Weights of a small audio captioner: 79.0 epochs.
Rows from block 4 of the audio encoder of a small audio captioner, named by matrix and row number. Rows with one number belong to one neuron. Each number is 128 + 32 x the weight over its row's rms, rounded and kept within 0 to 255. All counts start at 0.
After each neuron's rows are labels from the 100 clips, of 14976, where the neuron reaches its largest size: "top examples" is what is common among them; "peak on" is the class under the peak. Only what is clearly more common there than usual is listed. The data: synthesized solo parts of chorales (CocoChorales).
# u: gMLP up (value half) (encoder.blocks.4.mixer.u.weight, 512x256), inputs 172-255
# v: gMLP up (gate half) (encoder.blocks.4.mixer.v.weight, 512x256), inputs 172-255
# out: gMLP down (encoder.blocks.4.mixer.out.weight, 256x512, transposed), outputs 172-255

u.151 [179 184 144 126 146 150 131  94 127 184 126 143 125 120  83 112 128 148  95  87 102  59 136 135 104  65 126 119  90  67  79  95 126  91 189 210 128 125 154 165 130  56 132 103  93 163 132 121 117 156 153  91 138 105 100 159 165 110 116 145  73 122 102 133  88 150 122 135  90 128 148  92 183 104 128 197 128  71 133 145 109 124 138 160]
v.151 [154 104 191 116 200 134 161 113 132  49 130 142 145 129 125 114 130 131 188 129 162 114 147 157 139 119 122 130  89  27 122 137  86 121  93 146 164  90  85 183 154 181 115 124 102 135 127 132  74 105  91 101  85 136 170 157 128 157  82  76 136 155  94 140 109 132 142  83 112 114 127 137 200 147  86  70  69 139 123  97 139 138 114 175]
out.151 [128  11 123  73 161 165 146 157  77 104 152 155 188 129 111 138 125 157 142 198 139 113 123 154 138 122  76  90 120 108 147 121 136 101 107 108 149 126 167  66 164 115 139 126 175 145  95 138 132 125 112 100 107  85 119 119 133 181  64 134 141 117 101 107  49 138 185 131 120 147 134  87  95 151 142 104 134 158 101 136 109 145 166 103]
top examples: note A4; horn; note B4; cello
peak on: A4

u.300 [103 105 114 215 153 135 112 106 117 124  99 105 112 129 113 104 136 236 171 120 137  61 116  35 155 146 105 130 106 131 117 116  70 133 130 152 192  46 105 129 147 150  96 148 125 136  90 152 108 147 121  82 134 152 145 133 107  88 152 106 103  83 122 163 133 121  85 142 136 158 132 116 142 166 170 122 122  89 118 120 127 141 127 116]
v.300 [123 134 167 121 192  84 115  64 125 150 123  76 106 126 138 118 133 126 218  78 105 128 179 114  82  82 180 127 156 128 161 127 122 148  67 111 194 145 128 141 173 180 153 134 142 109  66 136  96 135 113  70  89 142 128 125 122 139 106 124 180 156 146 151 123 122 111 148 120 128 147 151 117 133 142 100 166 175 115 163  79 170 184 144]
out.300 [163  72  55 142  94  92  81 144 156 128  88 153 159 174  93 146 124 137 105 177 109  86 128 134 159 140  87  71 125 175 101 166 124 133  92 171  65 198  97 127 133 116 155 139  65 176 119 156 178 131 109 133 123  97 100  66 134 136 158 151 147 127 113 140 134 113 120 117 134 127  53 162 134 120 169 122 140 131 132 154 141 125 108 209]
top examples: note C#3; bassoon; note G#3; note F#3
peak on: C#3

u.219 [ 64 128 128  25 128 126 162 126 132  79 129 124 168 128 166 135  48 154 132 114 134 126  91 127 130 126 197 105 136 154 128 128 128  60 133 128 165 146 130 129 126 153 204 121 129 135  78 104 135 124 190 128 122 112 128 103  72 191 170 160 124 128 127 106 129  44  49 128 132 128  99 128 120 129 157 107 167 131 129 113 127 128 144 131]
v.219 [120 112 123 132 131 110  59 133 117 135  99 164 149 202 130  92  88 116 114 175 147 125 138 119 122 127 118 142 112  83 128 139 127 103 128 104 123 102 171 118 167  75  93 130  84  76 140 132 161  77 174 133 184 134 130 150 127 163 130 138 144 109 123 127 128 127 159 120 144 136 120 107 112 197 130 124  84 133 208 176 169 157 122 183]
out.219 [128 128 131 130 128 127 128 130 127 120 128 126 148 121 113 133 142 128 128 128 108 130  82 129 123 129 128 126 157 176 131 126  82 129 111 128 128 126 130 123 226 113  71 129 128  76 129 167 127  95 128 132 128 127 105 143 113 122 132 106 134 128 131 128 127 127  33 128 104 114 147 128 137 128 113 131 132 129 128 137 131 128 128 125]
top examples: note G4; note F4; note A4
peak on: G4

u.140 [102 190 138 179 115 139 116 120 155  96 144 111 157 145 111 158 140 149  52 176 101 142 147 141 115 136 151 211  78 182 148 142  93 193 112 119 123 145 150 128 137 134  54 123 124  62  88 125 178 160 109 115 125 117 131 185 135 159 122  99 176 120 131 173 134 134 124 130 118 111  67 126 165  87 139 126  89 139 129  63 132 105  93 147]
v.140 [ 88 134 107 134 127 174  76 128 136 118 113 118  73 109 122 143 104 148 134 141 114 136 114 175  73  85  86 155 157  96 110  81 183 126 153  75  46 161 130 120 119  72 138 121 138 146 152 157 178  89 137 148 138  96 163 146 126 179 110 134 118  65 141 156 126 182 148 138 124 127 105 109 155 155  87 128 130 142 125 149 145  85 125 143]
out.140 [120 110  88 123 124  51 162 199 129 143  98 110 184 132 112 162  54 116 151 137 134 147 109 151  90 167 177 123 131 111  78  46 109 108 146 162  89 101 168 104 154 150 100 109 127 128 142 134 174 169 113 158 117 136 160 134 123 181 147 137 113 110 105 153 149 135  98 161 135 115 130 153 199 128 131 131 123 151 177 102 147 150 159 174]
top examples: note C4; cello; note A#3; bassoon
peak on: C4

u.404 [107 173 126  82  95 128 151 127  93 179  99 153  85 104 128 188 130  63 141  80 128  98 131 151 131 116 122 140 144 120  73 147 135 141  97 124 178 174 118  93 129 101 124 205  74  90 129 128 126 128 128 132  79 102 153 130  51  95 118 128 136 144 128 169 128  50  71 130  93 128 123 128 128 169 132 200 162 147 130 109 109 143 159 130]
v.404 [110 150 101 182 165 199 175 134 140 115 121 128  99 107 143 125 127 108 117 136 171 139 120 120  53 129 107 112 159 120  71 158 168 183 153 132  55 118 151 121 163 144 139 115 104 104  67 121  93 162  95  50 127 180 155 130 101 137 132 134 147 139 123 135 185 134  91 150  91  93 100 119 115 108 135 114 125 141 140 134 126 116 127 108]
out.404 [128 122 131 138 126 164 135  96 153 154 184 122 128  95 163 105 120 184 131 113 114  75 112 150 160 131  94 128 133 222 161 141 132 203  14 129 128 120 127 106 178 127 184 215 156 136 130 145 130 165 126 124 149  92 128  79 154 150 121  84 124 141 116 124 127 187  63 127 119  85 126  70  97 129  82  82 161 112 170  52 221 120  59 179]
top examples: note G4; note F4; viola; note F#4
peak on: G4

u.249 [146 141 143 124 101 122 155 132  82 137 120 102  60 194 134 148  76  80  74 101 121 160 141 116 172 144  81 173 129 109 119  61 112 130 135 112 178 138 150 124 131 153 118 206 168 117 173 176 143 166 140 141 124  94 139  69 129 100  95 110 142 113 155 144  62 129 136 173 161 111 143 172 153 127 147 146 119 148 110 136  97  35  61 133]
v.249 [128 135 146 161 169 120 125 129 153 145 139 124 166 189 110 139 141 125 165 164  89 158 141  77  90 115 115 156 145 134 123 124 110 155  74 143 123 144  97  99 148 115  78 210 111 120  82 111 151 168 136 185 144  78 184 158  98 135 192  84 157  99 124 214  95 131 138 126  72  90  96 208 122 117 150 124  50 148 117 112 154 139 135  80]
out.249 [168  98 141 159  84 157 156 200 101  88 114  97 147 116 122 193 114 157 156 109 118 157 122 156 134 137  69  71 161 138 105  73 137 126 113 106 123 117 109 188 162 109 158 125 154 139  58 131 171 145 136 133 112 166 102  56 111  96 140 133 185  72 104 111 117 129 164 142  87 118  47  47  62 109 119 158 108  88 143 126 134 122 135 120]
top examples: note C4; note A#3; tuba; cello
peak on: C4

u.0 [194 123 133 104 130 157 108 116 174 137 175 129  73  91 130 135 188 144 130  68 146 167 101 131 127 119 153 151 168 147 140 129 118 186 127  76 174 130 161 176  85  71  96 172 129 144 140 111 129 137  86 140 132  99 142  69 110  27 139 121 134  84  87  89  46  77 156 190 117 195 125 126 139  42 177 108 166 104 123 112 109  88 141 116]
v.0 [153 172 153 165 181 125 136 152  96 180 101  70 102 105 127 113 165  95  86 130  91 102 118 132 120 145 173 137 133 126 176 103 106 176 132 156 145 116  73 146 123 162  96 124 145 154 124 182 121 119 120 134 136 136 135 145 101 143 150 136 104 140 110 102 112 141 140 107 126 113 186 119 144  45  63 142 126 134 168 156  94 152  80 109]
out.0 [ 53 134  92 165 140 130 115 126  91 168 114 130  81 110 124 141 124 116 107 122 129 123 132 118 111 123  69 159 174 165 127 167  85 100 102 139 117 149 104  98 136  95 121 104 101  94 120 119 161  79 166 128  58 170  69 192 150 185 108 171  98 122 131 116 125 125 111  65 109 121  90 142 160 129  48 117 129 134  90 107  46 125  91 131]
top examples: violin; note E5; note D5; note F#5
peak on: E5

u.395 [140  75 141  67 128  76 150 126 130  84 148  73 142 125 150 156 121 127 109 114  94 114 129 130 188 130 135 112  83  54 160 101 175 130 159 148 126 161  86  95 105 127 163 146 120 131  70 146 143 161 148  89  61 124 122 109 193 125  91 140 192 155 121 100 122 141 119 137 143 193 144 186 117  73 118  92 121 133 111 100 125 129 149 126]
v.395 [206 130 123 161 157  78 138 121 104 133 197 144 121 118 122 128 146 120 114 193 134  96 117 138 114 140 139 111 154 132  91 127 167  86 111  85 117 118  99 110 178 163  61 125 150  79 120  73 163 137  68 141 127 107  95 126  55 185 162  80 114 127 134  97  87  93 136 102 124 175 135 128 129 122  93 109  90 102 103 116 159  73  84 148]
out.395 [ 94 117 158 210  82 100  84 161  94 137 121 117 115  99 148 185 141 129 128 115 154 141 101 161 126 183 126 127 110 150 146  83 137 149 145 122  56 100 134 138  65  52 109 103 124 108  95 128  89 124  94  67 151  75 127 133 181 121 154 178 122 114 133 178 122 133  95  30 141 111  99 152 129 173 130 161 131  48 114 140 124 118 105 164]
top examples: horn; note B4; note A#4; note G4
peak on: silence

u.85 [136 129 146 211 133 106 153  99 100  83 134 110 140 160 127 127 126 128 123 156 120 102 146 163 163 128 127 124 134  94 128 135 174 119 119 165 125 151 122 113 152 112 129 126 126 136 229 128 133 121 103 111  86 114 120 128 194 145 128 143 127 115  81 119 139 128 131 135 144  60 124 100 216 120 209 136 110 123 129 129 199 129  56 128]
v.85 [129 125 121 105 163 150 211 137 149  91 119 136 114 111 166 129 129 135 172 120 128 190 169  65  86 131 129 143 151 128  50 138 140 135 135  95 110 108 103  99 164 101 141  85 139 189 118 132 111 122 121 128 128 141 105 150 102 130 171 136 148 119 179 128  74 130 128 144  78 128 144 122 127 175 128 132 165 167  78 158 102 142 127 102]
out.85 [ 72 127 123 108 117 127 139 145 125 126 119 129 128 129 106 133 130 128 128 111 131 123 230 155 132 135 127 123 125 132  84 126 130 130 115 216 123  77 130  93 133 129 128 148 130 130 128 128 128 125 128 135 128  45 118 126 142 255 128 110  71 127 133  78 129 129 137 125 137 128  43 108 107 129  85 129 130 115 128 130  80 129 123 127]
top examples: note C#3; cello
peak on: silence

u.129 [114 162 153 135 141 128 127  96 173 150 198 132 165 146 193  54 109 134 180 120 101 124 120  99 138 135 142 117 139  94  80 100 108 106 124 116 157 106  89 139 136 170 113 107 131 117 123 137 111 114 116 110  80 154 120 152 125 160 147 123 190 119  95 131 108  80 177  76 183 145 185 182 128 109  88 142 130 135  88 124  99 151  84  42]
v.129 [145 168 120 140 142 122 109 125 107 162 130  76 172 161 159 177 161 106  91  83 148 111 186 122 106 124  97 138 170 103 121 170  93  83 117  84 104 120  93 212 181 178  70 128  85 135 122 102 149 129 148  96 123 138 143 180  94 118 115  80 121 181 131 158  97 183 174  34 173 157 130 132 144 136 143  99 158  91  98 137 159 115 170  87]
out.129 [ 99  88 110 117 137 141 109 119 169 149 141  98 106 149 145 180 129  92 130 124 115 172  99 135 153 213 142 114 184 108 138 136 185 136 126 108 106  97 126 141 129 107 132 180 149  59 130 115 189 118 120 114 129 131 136  80 204 140  97 116  20 128  98 177 140 147 138 140 135 117 124  70 182 141 156 104  58 164  98 100 156 136  72 114]
top examples: horn; note G#4; note A#4; note C5
peak on: G#4; silence

u.252 [130 150 119 146  89 189 162 131 103 120  58 128 130  85 135 122 149 126 159 202 151 168 124 167 154  90 142 123 155 124 132 128 150 166 137 138  98 139  78 128 119 137 152 126 178  86  93 114 145  51 170 192 136 127 163 116 115 177 128 118 128  80 132 138 134 120 186 161  88 205 125 211 156  82 123  74 144 148 148 112  89 106 134  81]
v.252 [166 155 195 121 131  89 131 123 169 140 140 102 116 140 111 176 136  75 157 127  95 131 136  99 158  90 139 132 121 132 119 158 133 115  99 241 137 160 121 132  46 128 128 137 107 125  88  88 144 173 104 129 129 123 142 146 121  76 123 179  84 112 146 104 111 153 150 139 125 177 124 123 183 189 122 138 101 141 133 158 152 166 160 131]
out.252 [118  89 126 183 143  99  88 134 179 128 139 116 121 132  83 232 202 141 128 174 129  74  94 128 167 122 144  73  94 115 120  76 126 135 139 176 140 145 134 130 113 171  52 183 136 135  91 122 131 109 128 108 101 100 148 118 130 112 166 127 168 115 162 112 126 133 116 147  98  80 154 160  93  96 130  86 103 133 175 209 181 155  74  96]
top examples: note C#3; note F#3; note G#3; cello
peak on: C#3; F#3

u.495 [128 179 126 206 154 118 136 180 140 129 119  38 129 110 175 164 101 122  40  77 223 123 188  94 116 119 125 110 174 125  90 144 129 180 205  55 196 163 131  95 124 105 144 152 130 113 130 111 118 130 123  15 151  89 182 127  98 138 128 126 146 133 140 101 193 114  72 126 145 144 118 145 129 154 156 129  93  85 137 117  73 161 153 134]
v.495 [ 60 129 103 133 135 164 142 128 166 149 109 118  95 120 138 155 138  94 183 117 169 134 127 154 128  62  93 149 130 119 174 131 127 124 186 121  96 137 107 173 109 146 135 167 133 173 122 108 179 130 124 102 105 137 131 121 123 110  92 175 166 119 183 112 158 112  90 110 142 172 130 139 219 132 122 103 151 109 157 131 115  84  97 149]
out.495 [138 125 129 137 103 186 141 143 175 182 178 145 118 106 124  79 149 230  80 129 143 156 159 160 110 133  75 117 137 130 150 145 156  77 132 156 126 126 122 135 131 111 146 194 111 194 136 142 126  81 147 145 172 139  74 123 140 155  78 127 131 106  73 131 106  76 115 102 139 165 191   9 184  78 118 163 134  96  89 112 133 132 138  62]
top examples: note C4; note D4; tuba; note A#3
peak on: C4

u.201 [ 68 128 133 128 128 130 131 128 128 127 125 128 128 128 156 128 123  86 104  81 110   8 132 110 115  95 130 128 102 128 128 128  98 128 128 137 128 180 129 117 110 122 128 128   8 119 154 128  90  78 188 162  71 130 127 122 128 128 128 229 128 128  92 146 178 128 151 128 128 128 128 116 127 117 128 125 180 123  82 128 128 121  83 116]
v.201 [137 126 128 116 203 126 141 103 122 156 135 142 102 128 124  90 101 137 167 149 144 160 226 109 101 102 155 121 170 104 102 132 122 247 135  94  98 128 129 128 147 122 133 138 152 135  94 224  94  43  73 136 154 117  42 140 156 134 119  65 105 135 142  83 128 107 128 143 103 110  79 123 232 151  97 164 130 165  97 135 127 150 106 174]
out.201 [127  85 135 130 128 124 128 126 127 128 128 133 179 128  72 125 128 128 145 153 128 119 175 128 111 128 128 115 128 136 128 128 121 127 128 126 128 128 226 102 150 169  53 135 139 128 117 118 128 161 128  77 132 128 128 141 157 115 128 182   0 128 128 130 128 128 128 128 144  90  99 128 128 128 112 130 129  88 118 171 132 128 128 128]
top examples: horn; note A4; note B4; note D5
peak on: silence

u.106 [167 129 155 136  83 125 207 150 131 159 152 133 122 155  73 138 145 158 117 109 107 127  58 132 121  90 136  85 149  85 149 152 159 157  95 122  97 150  97 134 184 125  76  92  96 170  40 159 145 161 159 141 161 149 187 103 107 100 131 130 141  93 173 171  82 122 107 163 117 130 146 166 163  96 141 135 113 131 123 141 123 166 153 114]
v.106 [174 159  70  95 119 138  85 120 109 211 126 137 130 105 186 128 138  86 162 124 100 122 193  48 127 115 172   2 169 131  72 138 119 136 126 121 175  89 154 137 122 106  67 151 231 149  89 101 207 140 110 110 107 127 160  79 115 146 123 141  54  88 105  84 160 165 184 142  91 104  88 115 120 135 169 135 118 111 131 192 128 122 123 198]
out.106 [145 172 101 153 157 175 132  57 168  47  70 111 117 128 117 169 100 136 129  88 128 130 131 138 149 143  26  62 152 155 108 154 156 172  98  51 140 218 104  80 126 212 134  74 149 158 125 100 126 106 126 140 151  88 129 128  72 100 125 170 117 144 141  98 140 166 115  64 139 136  97 126 109 167 105  97  73 102 122 128 122 153 131 157]
top examples: note C#3; note G#3; cello; note F#3
peak on: C#3

u.314 [146 119 124 165 179 103 148 107 199 152  71 154 156 169 138 105  96  98 131 143 104  98  98 161  77  89 183  72 108 108  86 111  65 114 134 119 105 138 145  92 173 192  66  83 145 149 124 135 119 107  76 138 179  38 171  91 113 123 136 133 152 165 132 120  81  86 137 147 115 156 183 181 132 165 120 136  91 134 152 160 130 176  43  88]
v.314 [120 126 107  97 145 162 105 141 145 140 109 140 182 108 122 134 150 215  93 160 139  75 152 131 128 163 168  94  76 168 143 156  96 112 133 141 157  90  91 124  78 136 123 134  84 143 120 114 130  97  96 187 135 136  63 147 122 140 168 130 109 125 180 142 196  77 171  96 117 126  76 196 104 233 135 102 147 165  65 118 122 110  93 110]
out.314 [103  24 149  73 102 134 115 150  72 167 104 110 139 109  96 144 183 104 161 167 121 139 161 111 166 119 122 106 157 118 142 118 128 146 109 162 104 183 129 132 118 127 123  45 112 188 126 130 143 165 138  90 143 108 127 134 122 152 181 122 111  85 167 103 110 121 125 169 149 129 106 116 111 142 162 131 114  96 155 133  50 140 108 175]
top examples: violin; note C5
peak on: C5; silence

u.187 [102 134 134 105  67  94 132 115 137 116  61 142 109 152 161 139 208  83 111 125 151 139 135 119 106 156 168 106 154  83 159 118 136 134 133 148 132  71  80 151 130  94 146 131 168 202  79 163  94 135 120 130 143 134 118 134 128 153 127 133 168 173 115  93 123 122  97 123  75 151 156 155 142  95 153 105 119  91 157  66 168  44  64 194]
v.187 [192 118 150 125 135  78 146  87 166 147 117 127 100 106 100 160 111 136 206 128 173 142 159 152 146 125 113  79 133 149  75 130 177 145  85 106 124  86 131 139  82 140  85 111 106 122 134  76 180 115  97 152  52 171 174  65 117 171 120 122 129 135  97 146 185 129 149 139 124 111 156  90 123 128 203  85 202 121  96 158 154 120  84  91]
out.187 [131 204 138 119 152 119 159  86 155 129 115 111  84 148 161 134 149 108 112  93 117 137 110 117 127 137 168 144 141 145 197 156  99 124 101 159 114 120 112 114 129  71 120 146 175 144  29 151 195  73 139 125 128 128 123  85 105  79 129 121  89 126 133 136 210 149 100 146 170 105 114 112  61 103 100 122 133  94  95 103 136 152 158  85]
top examples: horn; note A4
peak on: silence

u.298 [149 137 157 145 100 117  98 151 110 147 142 135 144 129 107 138 120  94 113 131 100  97 136 141 173  84 133 150 172  96 134  59 167  68 146  77 134  98 137 144 150 197 104  76  96 116 133 156  87 166 124 138 136 104  54  97 105 145 116 131 130 170 119  70 109 181  72 117 129 108 140 173 135 154 117 160 136 100  98 156  78 108 173 144]
v.298 [140 165  88 121 164 155 125 133 176 147 112 138 169  95  87  90 166 143  76 154 173 148  92 117 135 208 103 140  75 115 126  63 131 150 112 132 125 104 132  79 124 127 125 172 151 106 113 176  46 145 135 144  96 120 171 155  99 163 136 129 128 150 115 102 147 152 121 135 139 102 117 133 133 141 118 183 179 127 109 141 127 113  83 139]
out.298 [ 89  90  96 112  74 132 125 116 109 152 142 160 141 108 134 136 152 196 129 178 138 149 220 132 110 179 112 108 139 104 126 122  91 112 136 177 144 133 121 120 131 116 104 100 139  98 126  64 194 159  63 145 189 135 113 168 134  34 133 151 148 116 134 160 141 154 148 139 111  53  68  69  71 135 115 106 101 137 165 125 123 152 114 167]
top examples: note A4; violin; note B4
peak on: A4

u.223 [133 135 113 118 160 153 149 172 128 195 163 155 190 121 136 149 142 139  96 129 175  66 110 131 106 168 129 128 110 127 139 132 152 143 141 156 144 156 140 131 147  74  92 135  95  52 164  82  91  78 115 110  98 131  78 138 118  55 106 126 153 119 111 133 138 172 121  70  98 140 148 112 161 177  31  82 124  91 141  50 125 132 115 106]
v.223 [141 130 151 157  62 119 125  95 137 130 128 155 169 137 183 101 106 216 150 126 132 121 105 105 103 120 100 161 131  91 135 200 110 100 113 136  99   0 123 133 174 125 125 109  26 175 112 139 151  72 131 142 124 173 137 142  99 125 146 127 125 174 166 125 130 101 111  91 126  81 121 129 154 160 149 158 112 127 151 115 127 140  93 185]
out.223 [ 79 170 161 164 108 133 219 132  69 127 119 149 102 158 154  89 107 124 129  96 123 106 157 125 137 120 122 122 123 183  80 110 133 131 106 182 108 145 143 128 102 176 142  86 128  89  97 139  84 125 103  80 125 112 130 143  96  96 128  87 125 171 104 121  70 147 126 117  95 121 152 132 118 159 190 169 134 127  43 197  72 100  71 139]
top examples: note A4; note B4; oboe
peak on: A4

u.14 [128 128 128  68 128 140 158 128 128 128 128  79 128 140 148 128 128 128 172 128 156 128 173 128 129  97 128 170  59 100 128 128 128 128 210 133 128 128 128 128 194 125 128 128 128 129 192 128 139 128 129 128 107 128 135 128 128 128 128 128 128 128 128 128   0 128 128 128 252 128 128 143 128 128 128 149 125 128 128 128 128 128 128 128]
v.14 [108 146 128 108 142 117 180 159 163 134 114 117 116 106  96 115 109  98 128 141 154 143 141 123  70 156  64  96 112 132 129 138 129 107 149 195 141 184 214 111 145 170 174 205 129 128 127 142 176  67 146 171 178 163 143 137 121 136 107 142 168  67 119  88 115 188  89 127 193 136 128 160 106 121 146 133 133  44 110  70 128 149 139 114]
out.14 [ 36 128 128 104 128 128 117 135 128 128 128 128 128 128 128 184 128 128 128 128 168  74 108 128  90 154 177 108 128 128 170 128 255  14 128   5 128 128 128 128 128 135 128 128 128 128 116 128 128 128 128 193 128 209 128 128 128 149 128 128 128 128 125 128 126 128   0 128 118 149 142 128 113 128 128 117 186 147 128 128 128 128 128 128]
top examples: note C4; note G3; bassoon
peak on: C4

u.9 [110 142 190 152 128 114 132 107 118 129 140 137 129 130 115 134 134 136 128 121  96 158 117 189  83 150 162  93 110  88 139 139 146 116 120 132 133 125 171 134  90 146 130 188 122  96 133 112 180 171 141 118 147 127  84 142 166 104 110 136  93 134 124  98  62 105 105 152 100 132 163  76 131 122 104 127 153  92 126 122 134 136  81 111]
v.9 [104 114 148 146 128 108 146  79 164 165 158 156 110 135 148 154 133 255  56 109 138 106 140  76 125 133  63 123 145  88 175  62  88 109  47 113 182 158 119 118 163 110 105  91  92 105 162 142 144  70 124 118 153 139 166 114  78 159 151 131 193 127 152 111  95  64 112 168 116 149 144 145 147 144 169 109 128  74 189 136 145 114 142 109]
out.9 [159  66 129  69 171 143 139 135 128 144 128 122  87 108 124 131 115 116 128 111 135 124  96 119 114 111 113 133 127 121 125 106 176 118 123 119 101 173 123 138 132  93 189 132 141 145 109 113 125 129 128 143 156 167 146 169 119 133 133 161 170 102 162 138 124 135 126  84 125 114 184 109 129 127  82  83  92  93 141 120 128 126 122 173]
top examples: horn; note G#4; note E4
peak on: silence

u.281 [118 127 120 202 120 127 103 107  97 118 127  11 106 117 123 135 128  95 127 136 128 140 105 143 129 149  40 128  39  74 164 129  74 129 116 168  48 123 135 143 117 180 133  36 129 134 130 140 103 138 122 171 109 122  43 120 152 170 154 130 118 112  47 122 186 147 123 128 130 124  93 125 172  83  83 137 120 148 127 143 123 172 144 136]
v.281 [125 103 118 111 184 146 137 114 117  47 154 146 124 152 136 127 134 117 105 157 110 192 134 140 164 179 116 167 133 128 122 167 141 126 159 144 113  85 136 126 124  94 149 125 122 139 105  79 123 198  88  52 159 118 135 132 145 165 156 159 236 121 116 132  98 115 170 106  46 126 102  97 110 106 128  76 200  52 109 132  91 226 121 166]
out.281 [130 137 132 146  74 117 164 155 127 128 142  99 128 128 177 129 138 187 163 106 133 107  87 169 128 125 132  71  71 128  49 131 166 125 151 108 156 132 129 159 162  82 160 124 120  96  88   8 131 170 128 125 119 129 128 129 134 127 137 152 128  59 154 131 128 137 190  97  95 128 126 139 128 115 129 124 157 152 167 129 146 128  26 127]
top examples: note C4; note A#3; cello
peak on: C4

u.446 [128 125 197 126 235 220 106 128 136 130 225 128 110 158 107 128 134 128 117 126 129 161  83 157 128  77 181 148 127 129 114  55  87 128 104 112 101 128 128 124 128 235 128 102  55 128 204 155 130 128 128 128 102 209 128 100 128 109 127 144 115 168 128 129 128 128 196 130 127 142 128 128 128 128 129 165 127 128 157 128 130 128 128 184]
v.446 [118 121 176  59 184 127 140 130 123 138 127 106 154 120 153  97 132 111 117 154 140 175 152 129 118 137 130 128 141 125 131 181 103 128 188 124 153 156 160 173  92 125 143 108 186 187 126 124 134  72 128  89 123 133 222 197 128 133 120 118 146  95 121 116 137 140  69 129 148 127  99 103 127 103 122  77 113 161 145 127 150 170 124 131]
out.446 [128 128 130 127 147 128 128 128 128 166 128 148 128 128 203 128  83 127 174 181 128  45  52 122 128 128 118 128 128 119  97 128 128 127 128 110 127 128 128  83 128 128 128 116 122 128 117  60 129 128 128 128 128 128 128 128 116 128 128 129  86 128 145 128 125 128 128  67 255 128  34 129 128 132 128 128 129 128  92 128 128 128 161 129]
top examples: note C4; note D4; note D#4; note D#5
peak on: C4

u.392 [172  61 113 153 125  76 108 127 127 127 159 119 123 141 135 180 114 135  55 124 123 127 147 139 148 100 115 217 189  68 167 179 149 169 120 120 120  94 180 134 128 120 118 103 129 104  82  83 101 167 120  97 169 152 131 116 111 221 125 141 104 156 116 120 120  93  75  41 157 140  80 129 209  97 119 103 123 143 128  81 148 138 192 148]
v.392 [146 137  64 123 115 130 144 144 121 122  82 142 112 131 130  88 135 102 143 134 128 160 117 129 183 129 117 145 107 111 153 114 169 107 135 135 129 118 113 146 146 111  75 191 143  56  94 174  59 151  85 118 108 129 137 150 115 128 121 122 162 191 134  89 106 128 140 160  81 172 144 122 158 168 127 103 156 147 148 176 117 127 127 158]
out.392 [167 131 163 104 132 140 124 137 105 139 191 133 146 164  78 145 171 131 128 142 140 142 130 188 128 134 157 107 134 128 135  78 160 114  73 194 116 171  90 164 154 167 131 105 117 107 121 172 185 146  67 134 126 136 127 116  96 141 105 181 159 143  30 126 142 143 104 113 116 143  73 109 149 145 135 119  91 134  90 120 166  61  78 141]
top examples: note C#3; note G#3; flute
peak on: C#3; silence